config = dict(
    layers=8,
    positions='learned',
    max_precond_dim=512,
    one_sided=True,
    warmup_steps=950,
)
Rows from block 4 of a small autoregressive pixel model, named by matrix and row number. Rows with one number belong to one neuron. Each number is 128 + 24 x the weight over its row's rms, rounded and kept within 0 to 255. All counts start at 0. Numbers have three digits each. After the name is the row's rms in percent of the matrix's.
Before each neuron's rows are labels from the 100 images, of 14976, where the neuron reaches its highest value: "responds to" is what is common among them. Only what is clearly more common there than usual is listed. The data: microscope photos of single blood and bone marrow cells. In brackets: how many of the 100, against the usual share in percent.
# fc1: MLP up (model.blocks.4.mlp.fc1.weight, 768x384), inputs 64-127
# fc2: MLP down (model.blocks.4.mlp.fc2.weight, 384x768, transposed), outputs 64-127

responds to: smear: peripheral blood (89 vs 16.2)
fc1.276 107:128104111118157162090106145142128099101128126156113128155172118143128128128137101111139118128147122152128138156128128156128147139165126116091128188105128120128100092127118128128128128133128174
fc2.276 112:151128128105120128128084147123128118149099162164123154165116114160128113128117152128127120101151124161114115152101186151128144067107159128117125158128103141073096104101128128126105128144161116

responds to: cell type: proerythroblast (25 vs 1.5)
fc1.112 098:116149129149094097128180089128125154099100128138153128128119154128124114143113128123128156128128100125104117167128114104115133123157148116131112144117128128125086111116128077097086163135128169
fc2.112 114:168109154163100143080137164168134128128134162112115128121148182096179195128092166128144084129155129123136107113100128128096165128135128150128130094128121105162157139110128105074174174128128124

responds to: cell type: segmented neutrophil (55 vs 20); smear: peripheral blood (37 vs 16.2)
fc1.382 101:151153119105125114077128154137132156176128126137171128153118134128149128128127140160092128158104128128145142119172135128151181114128141165128128163128165137137151108135128148102128164153180130
fc2.382 106:110121128134127128109137096112128121141128125140128101124184147128137175128108128114160106128159128128153158107152128071085092142116128142090171104164105100128105111161128143101128114123129068

responds to: cell type: blast (29 vs 6.1)
fc1.14 113:110128128155128128128164128142116108181130131159128126128084155128112128128117123128152128128108161120125137119150149128095128101113159160107169158128090128136128128128190128147157097115128100
fc2.14 126:139168169132128089140113090128165128130102128123127109089102156157104128103128128168164111145128153128161128128093128163087175123128170125128134094128126128194130127135136128128146137129128108

responds to: cell type: segmented neutrophil (85 vs 20); smear: peripheral blood (50 vs 16.2)
fc1.230 092:110128178117086136137128137149093118163109122157128149107128128155102152165128092128128159139128128078128093128159132144103128128088121148127128099128101128141154136128128158102128106123165128
fc2.230 099:104128128133135155173128128072131128120117092128146117128128136097171128083128128135157121069147158144128201137144084141103127111128159148102128178128100138143109128134138103128128155104105128

responds to: smear: peripheral blood (84 vs 16.2)
fc1.228 082:128111162173128113146128128128115129131095114193104157128128118143118134150148108130120179132121122154138115144129128128128128125128167132189128128134075134118124136200155106148133161099128086
fc2.228 078:088132128128139158128140128128128128112086122128176186161102088153128117118128090128128128101128144143128132120128128109119127102128128141071128128103128084132128148128098128128128173128128173

responds to: cell type: proerythroblast (33 vs 1.5)
fc1.645 103:120128068128089071128078130071155095143128182128128128089124129130128118114116174089147123115128128138091128163117116102128136134086161128105092135119128128128150173123171130128078128078128125
fc2.645 103:128035180118128153113108150128145181128110159128137168128175128116113132097086128128135128128116175146128114128102128140128120115178128123128122108136130093128114164128092128128156122167106126

responds to: cell type: segmented neutrophil (63 vs 20)
fc1.709 103:059128128132125086128086128128112189128151128138133128155146137142139164159169154146128128128117144140093161096117150095162142166182133097128143128128120103092174128184099148128144128128095128
fc2.709 105:158128075100139153161127079125128091149128123124128105185128165166181169128177106077113135136198122187106141148166128154128128125110147154122139142123136128114117096131136119119128146165128109

responds to: cell type: erythroblast (58 vs 14.3)
fc1.615 091:148163107100128154093149139150129128123185158111128128152140152128128103100168146123119106081158128128128141186128162148119133128128113162176123111160113102152128128110178128084128147185122128
fc2.615 087:128139128171128175128109128108128145128103120157161096149138099109154093099091120128128147146100124128167128108083128128147026132128184119109128128161106116128163120128101155173169128128149132

responds to: cell type: erythroblast (60 vs 14.3)
fc1.165 112:128128112124091093117107128128108128128160128128128153123083128123128106163128128128147128110128144155137128128106080128100128176077105155095116139097152128128128128126137133154110120142115116
fc2.165 117:153128110128128128137159107073067152148123094128128136151088077121128174153171105073103131106139137128130102077152128139139136139166132120100101151122164115157076062128115143128135124100128165

responds to: cell type: promyelocyte (27 vs 6.4)
fc1.630 090:170113104067085128056126106071152128128128128152175128103121134106138141128109108109164120110128117190128128076121132124137111154155128128113128165125137128128128130128128116128130128128158139
fc2.630 094:128111153156092133129165147120140128117117087140157128109128128155109112128071128147112128128128128101104076128139120119079219085128128154140189128130115128155164092128128121146148173089111100

responds to: cell type: segmented neutrophil (80 vs 20)
fc1.159 100:139128161128128173128128121145108104151128144097143128128128129158113128144087128123126147136139078105128139128149147147124128162169128154140119155168128087128092121119144189104128096091158128
fc2.159 093:128136114128152078128202201128080187122138128146153127128128138140116098121128128128128099122128119128115117128156129128117128128166097128128173122126130156181128149128128128175128129157128128

responds to: cell type: segmented neutrophil (44 vs 20)
fc1.543 100:128140106128128128128113177157129087128110128107128143120128086084138136128128129128086121118158106128099121128112128106128108093164140128128163128128128095172150174112132113125128214128143131
fc2.543 091:105103128133154116187136141119128125167150095126112128148128103121120134176128171125161105131186128141128099162102128159128128158073142128095111136128089103121160128074142127128101098135151128

responds to: cell type: lymphocyte (55 vs 15.3); smear: peripheral blood (50 vs 16.2)
fc1.144 106:128128128081152086135128168128128128106073137140155072077130098110164098139128136094115107128131121086128130175148141128146149146130107148101150125136149150168128140153130114122128124091128128
fc2.144 104:128151169128154113128160128128113162128147111106128151108104101160162084158121153153112145080128140128128159104102128128105128155099166099103077157128128138085142105110114112113128103143161111

responds to: cell type: erythroblast (32 vs 14.3)
fc1.167 100:128114131134111139144130138163131128128128134128158166131128106134108127165160128103104120113124128126128147115104128179128124134128116130122125115132177117126169128090128143109103128107137109
fc2.167 097:122128111158150128161128105079128090128128128112123128069061089128128128129128157115128128100162128115128128128187151128128061106164071106128092156128128126115091112145087107120111149117130158

responds to: cell type: promyelocyte (28 vs 6.4)
fc1.87 104:128156128116128098070141113128128126128157124119124182122128144114095128099168151107156128128128128128139160119128159128166147161182128110117068145138155177125103141150083147080085128097154112
fc2.87 111:181146185091128109100155127128133120104128159102164097118128164154128128145124119136128140128128128159120210091128107128128150075128179128087128074147128107165128128152117128102151091128128136

responds to: smear: peripheral blood (48 vs 16.2)
fc1.79 094:128125149107084128128091104100128100135139128073128128098128150131119167111110130131128116128129128128135128100149132137128135152150138128121128125111153116128154128109145120160081119170171128
fc2.79 091:128119128155128086067138136166139156091117128142122102106128158128155128128139170127128133139108103120078102128108128128089207135114118112117150158128117111150128164170150152123130128104117128

responds to: cell type: blast (36 vs 6.1)
fc1.35 115:097178114071128120123087128140136097143124196128174122154108128126128146147170113128128128128128156149128128128123128080086120144178128097124128093117156136063089133089103104128151111128063164
fc2.35 121:121174130126128176077148128109113128161115128089150128128092167164125128072128136160115164125098096128113117128088124185117144094082103158128106105150129114128129144128110128066192168100068132

responds to: cell type: erythroblast (49 vs 14.3)
fc1.692 096:128128128128133106128121072128106082122128128111128135119085139128123101120128128172159172130178125130136128128103095149128143150111109179110128108074126128151097128108128128147109107128125142
fc2.692 103:112152128085167111161113128172116107121201128128133128128148159137147151128128158128094116128100189104154141136117128187128170109091128107128128128152128128128102121172152104119131172127086128

responds to: cell type: lymphocyte (34 vs 15.3)
fc1.485 097:128115128128128167136097128153145092129139100117146128090128129121134130152128128128165136129085103128117146107128122137128145166114128131167092063141155108166128092139128109165116114091128118
fc2.485 095:088169128100128128138128087075142160128164096174128148123128133161128128078146128148160128099124128107128141128128121128174203185055128108123128146113106128112168128143161149124128144140165128

responds to: cell type: artefact (46 vs 9.8)
fc1.642 083:157142128085173138146126128199109084128147078100080157173099160128140149128128128170085131106128148172128128174135130164128139132119088128100128128113128152128104149160103128142089125128142128
fc2.642 073:088128095162128154150087093100165193137128157155185128128198153147095156102153140127128136124080078128095115142109078130158112120159128109128128111136119177141128128193128128128144128128116119

responds to: cell type: promyelocyte (28 vs 6.4)
fc1.134 081:174148131146128128095139128111128073128128133128106146066070135116177075154128083153128128154148128128133118151128128128117115130121128128130174128097133095128177129144153128099129124146156106
fc2.134 091:085131128128154128175128128131128163124128134143111127173128120162124128128128139106128128128079188134132128128151128136128128139128128168088128128128119123156092046114112128124128090134175128

responds to: smear: peripheral blood (70 vs 16.2)
fc1.333 104:066166169128176128109138107096151128128137128112159137128106128171128122128102111126126181122104128091089100128113142128171099128128156123166120121173098101106128160103157128115153117152128128
fc2.333 105:148128128154118102063128105138117128127174126128149148145103121129156128128099115106113075128144166128128181119121133130105213100188112145128180183119155129147123152194128146128128128128149128

responds to: cell type: lymphocyte (44 vs 15.3)
fc1.620 115:161153138112096114112128147125139128128066128129128128127145147168092093102164151137153069128180128103178084132103128109143128137140128137115128089104128128119110185128128127128128149128165122
fc2.620 110:100076116121159108146099109128105159110159128128128148166168128182181120128128128128128127091106094128128096124160102105090143129110128128152097133148096169105171124143119139165167186149128136

responds to: cell type: blast (36 vs 6.1)
fc1.116 103:139145135128141149137128160072141154081128143128128126128113104132150128128128138128143128128148068134156128128157128108108125106148128128128086128111161093128128128128128128154128128128128104
fc2.116 102:140100128150128121128065129126080135128137168099100128094128128120128128133148124099114125138100135128105126113113135125100172103175189182108185160128128158128093083134139128128128110091124128

responds to: cell type: eosinophil (94 vs 4.2)
fc1.682 108:149128159128103156128128164142146128128131145128128130128166115132169128168070135097128103128129137155163128120128138128155162060111103102092143097108146128083079144126128102111128127128128120
fc2.682 110:150119129128097128128128128125128162128128096144124130077122073144179134102146128129128096128133157128150151142170111084095068127147128189145128131051147123150102128150128138148101128138128099

responds to: cell type: blast (33 vs 6.1)
fc1.742 107:173164134120153140174119100159128128128203105160124164107118132105128128128128142128131115163121109115154164096102128123128128147191128128161111128189121143071128158128128121082105128128167145
fc2.742 103:145128115121136128085128128106165116116124128128101128098128114135154145113097128128100128128128132097081140120166077128136112128169132211137100082144128146148149112086116155102106148128174128

responds to: cell type: lymphocyte (40 vs 15.3); cell type: erythroblast (38 vs 14.3)
fc1.253 110:128154128142159128186128136128186128091128128164111155116124162128115128096128128128095128121128128147128099128125085130131156090105172109117142136098112078102108128083122126097128128111100128
fc2.253 119:135128128128120087133128205128128110112128128128128128185124074128123086104123128092128114143060094157128128128116128063128166145169097111121115110159188136128082135139128157093098128090127136

responds to: cell type: lymphocyte (34 vs 15.3)
fc1.529 098:176128139089116098128128128104117121134084105175128094083117093128145130129104105157177078101169121128114128121146118128128143147128111191153112128161128093127128154098063099122105139093135128
fc2.529 097:128119128111130128135128142134128128186138056118150128128155186128128130111141128099127128095136128128114128128128148128143128139137157170128128156097123175128153154136128121128154107123093139

responds to: cell type: lymphocyte (35 vs 15.3)
fc1.373 099:100128086130101128151113095128140121077177114128112128128144128149128156128102129126111128128128120117128128128105106103091130148135128163122082128116115106128128114161128096097128135151142143
fc2.373 105:111164146128117129128169157128120088128113109128152110133183100119128093138111128149126128103160128128156142128117128165101159104128128119121128130128128164100128128128128116128128140091103077

responds to: cell type: eosinophil (27 vs 4.2)
fc1.367 113:125128110125049132128128090128128134120131115087106153073128191096162133128128128173166122147128128133128095128128153128128101128128090117080128193149062151152045099093161085128117169161100095
fc2.367 103:117115128134128128134177143127087164128127128128128209128128128128128095110136096128128128149122128131141161130173122108142010128100115092127135099099130104091155128128128123158104144128166115

responds to: cell type: lymphocyte (38 vs 15.3)
fc1.757 085:171128153183102085128128075084128132085128128125129165073128116085128114119128146118128157128171128141164141129064131155128113151128106094107115078093128128144056112128159087128128169128128128
fc2.757 092:128057081095147101107143146136128152111128128137139128142114128161159128096166175128140123128128081128162095128128102102169123086164101128115128128128128150098161137128103155093128110128088087

responds to: cell type: blast (32 vs 6.1)
fc1.25 102:196131113095112071128116105104149140146151100173128155128120139149128128071128099138144128129123099128139106128128120109112139100128134128138159129161128128137194128164128149128118128128141106
fc2.25 112:153179121151120089157128128103126128168140167115114128124159128133160128128140128138128114080120127128099163128128128142162128098128105150146151100130179136114150128128113128128151104128128128

responds to: cell type: erythroblast (41 vs 14.3)
fc1.9 072:128128137125103110128121128109136142109171095115133128116131128128149091130128128128144098106111155109140106083133116115149159110153100155128128128143167128128064128114122128111143143128139128
fc2.9 086:128154128128171092141128136122110128154128143128128135128130128128163111128125128180128137143128120104145167128085122150089082148128129128095108115128128113079147128165090128107128089164128155

responds to: cell type: segmented neutrophil (50 vs 20)
fc1.386 114:165150143128107152162128130105128155128130128155142119127128125117087128128128128128137107121128117100128128118075162144132128128129074128128128135128128175127154131101125144128106142139128108
fc2.386 113:109128119111128128090135118155137127160134118128143125134213128096146076100104165128086147115128099145147128146103128128108128151128164140128128139118134175132128130121128129115150102088137128

responds to: cell type: artefact (29 vs 9.8)
fc1.534 094:146090091156128128128128128127126075143128128101122168128128128067175150155159128145144130142167128140128077126070128128093157128137128168167129133105113134114128133143128128126128147146129128
fc2.534 102:077128160150119128140139157088121155128128143156128128155157128141155128119128133121128171148096136131080120128128062093121196128119138161104128114141103184104104128079117136128128169128128103

responds to: cell type: artefact (27 vs 9.8)
fc1.623 105:136120089128119128122132128128098096128145145128133182136128153163175153128158106128128124128128116131088113166162127130128128131138115095128140128168103161162094037148106118122154130128117123
fc2.623 104:190128151128128128076128133128128163166141178079093138139143129128156160128124128133098128152154128109104116132155126142176144128128111147128071112172121098113128161159156128129170152128155128