config.toml
train_examples = 97085
vocab_size = 513
layers = 8
head_dim = 32
parallel_block = false
residual_init = "none"
optimizer = "soap"
beta2 = 0.95
shampoo_beta = 0.95
eps = 1e-08
grad_clip = 1.0
magnitude_pruning = 0.3
batch_size = 64
lr_schedule = "step"
warmup_steps = 950
Rows from block 3, named by matrix and row number. Rows with one number belong to one attention dimension. Each number is 50 + 12 x the weight over the matrix's rms, rounded and kept within 0 to 99. All counts start at 0.
# q: attention query, key and value (stacked) (model.blocks.3.attn.qkv.weight, 1152x384, the q third), inputs 0-76
# k: attention query, key and value (stacked) (model.blocks.3.attn.qkv.weight, 1152x384, the k third), inputs 0-76
q.256:29 47 53 31 57 82 50 59 25 51 43 36 54 24 21 19 65 45 60 55 50 31 64 50 28 46 45 53 50 64 50 52 78 50 66 58 29 50 50 55 50 33 70 44 61 43 50 50 50 46 50 39 80 50 69 80 37 47 39 61 40 44 38 57 50 50 49 50 43 59 82 28 50 53 78 48 50
k.256:60 61 58 67 50 69 59 47 43 47 50 59 77 50 22 66 52 50 54 46 49 50 50 77 50 64 33 41 52 50 42 50 42 66 59 61 20 50 46 46 50 66 50 65 50 40 49 50 46 35 45 50 28 68 52 49 63 64 72 64 50 50 62 69 25 50 49 50 37 96 84 31 37 63 41 65 66
q.257:49 50 50 70 50 58 50 48 95 50 55 59 80 52 54 50 50 50 65 46 83 53 48 87 65 50 59 51 50 50 37 56 30 61 70 79 48 63 31 50 53 44 50 50 54 50 54 50 30 39 29 50 50 50 69 50 72 27 68 46 62 50 37 86 77 32 26 62 48 50 50 50 50 50 61 55 29
k.257:53 34 50 48 84 43 50 51 59 50 50 51 80 48 59 66 50 69 63 65 39 42 52 50 86 50 41 50 32 50 50 50 33 44 65 50 50 61 71 50 50 39 50 47 50 32 50 50 50 52 73 73 50 50 70 50 50 58 68 55 60 70 47 49 56 50 25 70 47 50 60 44 14 52 62 59 54
q.258:49 50 44 50 50 50 64 50 16 49 50 43 60 50 42 50 55 66 50 28 34 32 51 45 38 29 32 59 29 50 72 50 50 69 34 65 81 54 28 50 50 33 50 40 72 50 31 50 54 67 46 64 50 58 36 49 59 50 60 50 50 39 50 50 39 32 65 37 55 36 75 34 55 69 44 69 66
k.258:19 46 60 75 50 77 50 50 64 50 57 75 48 30 55 61 60 70 53 49 39 34 50 50 50 50 36 50 48 40 56 59 65 50 35 39 21 44 50 57 37 50 54 50 53 63 62 45 51 50 35 50 50 50 38 50 38 50 69 50 35 44 50 74 50 23 68 31 63 55 50 50 24 50 32 50 50
q.259:73 66 38 31 50 38 50 50 64 50 56 50 35 50 43 63 50 50 50 50 33 58 58 55 39 73 39 50 60 50 46 52 25 50 57 41 50 50 51 35 50 46 50 69 59 50 49 46 76 60 50 59 50 66 50 50 76 50 41 50 66 66 50 46 51 44 48 30 44 65 64 70 50 29 66 76 30
k.259:48 50 46 33 63 50 50 43 50 50 50 50 41 44 37 90 50 46 50 68 38 07 68 50 15 62 49 46 42 63 50 82 53 62 59 62 60 45 65 36 27 51 47 50 37 58 29 29 59 59 50 69 64 54 64 44 49 49 74 24 46 50 43 56 23 68 42 31 29 50 51 53 51 44 63 65 32
q.260:50 22 50 50 62 50 50 45 21 48 50 44 50 29 49 43 50 41 61 31 40 57 39 63 26 72 50 62 53 37 68 26 50 50 36 54 31 65 44 39 63 29 50 46 65 66 50 50 50 50 50 15 50 82 50 50 50 50 62 48 66 50 50 70 33 46 50 60 50 50 24 41 51 36 50 66 07
k.260:62 50 20 79 50 50 34 42 30 56 36 59 67 32 65 44 50 50 50 50 47 50 39 41 30 60 33 50 47 38 60 56 73 50 40 50 51 56 55 73 50 73 41 42 50 62 33 63 33 50 70 24 34 62 50 58 19 49 50 65 35 50 33 54 44 50 44 69 57 62 40 50 68 53 46 77 30
q.261:51 50 52 50 50 29 50 50 33 65 35 42 84 50 40 92 69 50 50 49 29 43 44 16 71 13 34 52 40 36 50 66 54 60 25 68 66 65 42 25 56 51 50 20 58 32 31 40 50 38 62 41 50 28 65 12 50 61 78 50 57 28 20 60 70 60 50 35 58 50 49 59 50 50 60 56 44
k.261:26 35 64 50 43 64 17 38 65 41 41 50 45 44 28 50 59 29 37 27 44 32 50 34 58 23 49 50 30 50 37 50 59 53 40 59 28 50 60 41 71 63 64 32 45 47 47 50 53 50 41 66 50 50 78 35 37 68 77 56 40 31 50 86 50 50 44 50 79 51 50 73 58 59 50 53 63
q.262:51 60 34 45 56 69 50 55 50 34 33 71 69 58 50 50 28 47 30 45 50 62 50 50 63 66 25 34 50 50 50 42 72 32 48 35 43 79 56 73 53 47 43 44 50 60 61 48 50 60 78 50 50 50 50 50 17 50 50 82 50 33 38 79 50 43 50 37 35 50 50 50 66 39 51 39 50
k.262:50 50 70 34 59 52 61 73 43 25 35 50 66 68 50 50 37 50 64 50 50 26 50 52 60 50 35 50 58 42 56 50 63 29 70 63 33 50 72 50 50 42 50 50 50 50 50 31 61 36 29 53 50 71 25 60 75 50 51 56 53 59 51 50 50 50 38 37 50 44 47 36 43 59 37 69 50
q.263:51 43 57 46 69 50 80 43 70 55 41 50 72 49 59 50 29 51 56 31 50 36 69 59 50 42 40 59 50 36 50 50 50 37 49 50 75 22 55 74 73 25 47 50 66 50 71 46 74 77 50 50 35 75 44 91 72 59 54 50 65 60 42 50 61 44 61 50 28 29 72 70 50 50 55 55 30
k.263:45 50 50 27 42 50 96 38 67 44 40 57 60 47 57 50 32 53 50 39 50 40 89 50 44 62 47 50 48 56 64 70 48 50 50 42 60 65 50 50 50 32 28 50 71 36 30 47 63 63 72 42 39 50 57 50 50 50 67 50 50 30 46 60 20 50 67 31 32 47 73 60 50 72 63 50 50
q.264:37 62 63 39 50 63 84 50 74 31 40 57 45 31 32 66 19 65 51 25 50 50 73 37 50 30 40 57 36 77 39 72 25 73 13 39 34 25 46 62 51 40 50 50 38 61 68 39 13 33 72 24 50 24 37 41 61 50 57 50 43 41 86 50 56 11 67 25 56 29 50 17 18 85 47 57 39
k.264:49 33 50 40 50 71 80 50 60 29 43 50 25 37 33 55 23 68 30 21 58 49 72 38 43 44 06 50 55 61 29 75 64 59 41 51 21 50 50 64 50 80 51 30 63 64 61 14 50 38 50 50 30 24 49 30 32 32 39 57 50 50 45 50 78 34 59 23 40 34 60 48 13 41 42 50 77
q.265:50 45 40 35 67 67 42 50 22 76 49 91 58 50 37 28 50 30 29 62 53 58 44 33 50 59 50 50 50 70 63 16 50 30 50 47 64 50 19 50 50 41 50 46 52 65 50 57 57 50 50 51 38 29 51 50 12 70 61 45 77 10 50 49 51 87 32 83 35 45 48 50 83 54 50 50 50
k.265:44 68 39 83 41 73 50 56 50 40 45 61 62 50 62 17 40 32 29 75 50 63 51 39 29 50 81 75 29 62 55 00 50 24 65 38 27 50 46 57 40 77 32 23 32 56 30 54 51 44 50 50 25 50 64 50 28 50 50 61 58 50 23 55 42 76 39 50 48 50 48 50 72 54 54 50 69
q.266:50 59 50 34 50 37 38 58 36 50 59 50 56 57 55 53 50 48 42 50 67 50 50 74 49 50 50 49 57 38 50 50 55 50 48 50 67 63 50 48 75 35 50 50 20 46 64 60 62 42 50 70 29 46 50 65 50 50 34 50 50 50 30 57 65 54 61 52 44 50 64 56 48 61 50 35 71
k.266:27 42 59 50 55 64 30 50 19 50 33 69 59 29 50 50 61 53 50 29 35 57 30 50 37 46 74 50 44 41 50 50 25 64 50 46 50 99 50 38 75 20 50 33 50 50 60 50 50 50 43 50 50 88 57 60 65 50 42 53 50 50 50 50 37 64 34 38 50 71 19 58 35 50 29 43 50
q.267:62 50 30 67 57 43 70 59 42 50 78 30 50 51 67 42 42 43 50 47 58 44 50 61 65 40 50 50 30 50 50 40 44 32 50 57 86 50 39 50 50 50 15 68 50 45 50 42 50 70 50 18 47 65 50 61 77 39 55 22 50 40 74 63 34 36 63 50 37 35 57 63 40 50 45 67 44
k.267:50 50 31 19 50 67 50 50 50 50 93 56 50 60 67 64 31 33 67 31 38 61 73 74 46 74 25 50 44 50 60 50 30 47 50 44 30 49 52 50 50 41 68 31 26 50 50 61 50 45 35 17 41 59 50 50 50 50 50 22 50 74 62 40 50 21 50 40 44 44 50 71 51 50 75 50 50
q.268:66 50 50 83 47 43 81 50 50 50 60 32 50 71 68 27 76 68 16 37 51 50 40 50 50 25 26 57 48 50 43 44 87 61 50 40 41 40 42 50 52 51 47 46 50 50 48 50 50 45 50 29 50 50 50 05 31 19 48 34 15 53 71 40 45 26 59 33 40 36 26 50 68 63 31 57 50
k.268:64 50 35 68 42 37 73 50 50 40 28 68 30 59 91 46 65 68 41 50 50 41 18 50 56 08 53 50 51 61 47 35 70 84 67 50 50 50 55 50 42 50 54 53 53 65 35 43 49 68 47 41 57 66 66 31 56 43 49 68 19 50 81 15 58 50 50 23 56 50 56 50 70 73 32 50 25
q.269:24 59 50 45 32 52 50 42 50 57 32 39 10 69 51 50 39 40 60 54 50 45 74 14 28 54 25 63 55 54 71 31 53 55 50 64 47 31 52 50 53 53 65 46 43 50 43 72 43 50 50 50 42 74 50 53 38 67 34 63 50 22 40 73 45 28 64 50 46 50 77 35 73 54 50 59 50
k.269:41 70 50 66 36 41 59 53 39 50 36 50 37 64 54 79 40 69 50 60 50 45 76 25 43 42 11 41 49 70 39 50 43 58 50 53 47 70 50 83 25 50 67 50 39 50 45 71 31 51 34 98 50 60 46 50 34 76 60 50 50 30 54 51 62 67 39 77 23 50 50 50 70 73 44 30 34
q.270:27 09 67 77 19 59 03 45 50 50 50 47 76 50 64 50 73 50 70 60 50 50 50 45 36 21 50 37 31 66 61 36 53 59 52 35 35 55 57 59 39 70 50 73 50 50 56 49 40 50 50 23 63 49 50 50 50 64 71 58 17 70 38 24 55 32 43 50 67 36 60 33 60 50 25 50 50
k.270:49 17 50 25 45 69 50 47 50 52 60 47 57 38 54 48 76 81 46 50 43 33 50 44 45 30 43 44 31 70 76 49 56 38 50 32 52 55 47 58 50 62 66 59 75 50 50 24 57 50 65 22 57 33 50 31 40 50 53 44 47 12 23 34 50 50 91 52 48 50 59 25 51 50 50 50 50
q.271:50 50 61 71 50 50 50 40 66 49 71 50 89 50 50 53 50 50 74 17 50 53 36 50 74 66 50 42 41 51 50 50 50 46 58 50 56 39 45 30 50 41 84 40 50 50 49 54 50 52 49 43 45 25 50 38 50 50 66 46 43 58 47 50 48 42 33 70 51 50 50 36 50 42 68 31 50
k.271:33 50 50 75 51 45 50 32 52 41 63 50 50 59 50 58 48 85 50 45 32 50 39 55 50 32 73 43 50 36 42 52 43 19 28 32 58 50 50 60 50 66 64 56 42 21 48 43 37 39 50 60 39 50 63 41 44 37 39 51 40 66 73 38 64 45 90 50 50 40 50 50 31 26 34 64 50
q.272:50 27 50 41 46 59 46 38 66 50 50 46 50 50 50 60 49 50 40 25 46 45 40 45 30 43 50 24 13 39 50 50 61 47 56 31 79 50 77 45 50 78 47 50 65 75 77 44 36 45 29 26 50 14 55 47 38 50 74 50 36 38 24 42 37 20 75 50 50 45 48 13 50 35 42 71 28
k.272:52 68 65 71 21 59 33 38 76 69 50 50 50 50 50 63 50 50 50 46 56 50 58 50 50 46 40 53 41 45 51 28 71 50 68 56 50 45 50 43 50 42 58 49 60 81 66 46 45 50 30 11 50 50 50 50 51 50 50 34 29 41 37 19 53 38 50 40 61 29 53 32 52 50 15 51 35
q.273:50 80 50 66 25 61 40 71 50 32 55 50 33 33 50 38 22 50 32 57 76 33 60 42 35 50 38 68 54 58 70 37 46 48 50 56 50 50 31 34 50 56 50 24 65 50 50 56 50 48 49 33 50 61 50 45 50 50 27 50 51 29 39 50 56 50 50 45 33 43 50 48 50 26 33 47 27
k.273:37 70 37 57 50 68 65 70 64 35 41 50 50 31 50 69 28 66 80 36 50 46 50 30 48 38 20 57 28 70 50 48 35 65 27 52 80 62 50 42 50 21 40 50 49 60 38 50 50 69 47 51 50 65 35 36 74 50 25 47 41 50 50 27 50 55 42 38 34 48 44 50 50 50 66 50 40
q.274:50 34 50 48 59 62 50 50 50 50 27 73 65 50 50 38 50 50 80 50 42 90 52 73 20 45 55 50 34 16 72 52 23 50 62 42 50 43 41 49 45 58 59 38 32 48 24 24 45 50 50 69 59 33 59 61 50 60 40 50 50 50 57 32 50 50 50 78 43 50 41 50 50 57 21 74 31
k.274:49 31 68 88 50 80 31 52 41 50 40 50 59 61 66 50 50 48 77 25 50 55 50 50 51 67 57 34 50 50 50 50 54 47 50 28 79 34 48 50 41 54 71 26 51 47 72 58 51 37 67 63 50 73 63 32 48 88 50 69 53 50 51 50 55 40 39 27 27 22 54 21 74 38 23 50 43
q.275:58 57 42 53 62 71 49 54 45 50 65 50 46 33 68 43 73 65 48 46 50 33 50 30 50 36 32 50 33 76 50 75 63 59 47 50 50 45 15 28 32 56 70 63 35 59 60 73 42 48 25 38 50 85 64 69 66 72 49 49 50 13 50 82 54 30 67 50 48 56 64 50 50 50 35 50 22
k.275:71 44 50 56 50 54 58 81 25 37 50 28 35 74 68 43 76 61 50 42 38 54 43 24 50 50 11 44 25 67 80 72 61 94 41 62 26 50 50 50 39 69 43 51 50 70 50 58 56 50 28 58 34 53 64 50 50 60 73 19 25 32 50 28 50 50 50 43 35 85 50 46 39 50 50 50 72
q.276:78 57 54 11 29 50 39 50 50 49 70 15 50 48 39 68 72 39 50 50 60 50 52 59 51 54 34 50 68 50 37 42 75 57 53 57 60 50 53 14 50 20 58 64 46 50 43 38 76 43 50 38 50 56 37 42 50 50 50 37 69 24 63 50 38 50 57 76 36 41 61 50 50 50 50 60 47
k.276:58 46 34 46 17 46 11 61 37 50 50 36 38 42 30 38 60 50 50 54 42 50 50 63 50 36 40 50 50 50 46 53 79 50 50 49 61 50 50 50 43 36 52 38 50 58 43 37 50 59 50 50 52 50 65 48 14 50 37 78 64 28 50 64 33 61 50 78 35 46 69 78 50 28 65 50 50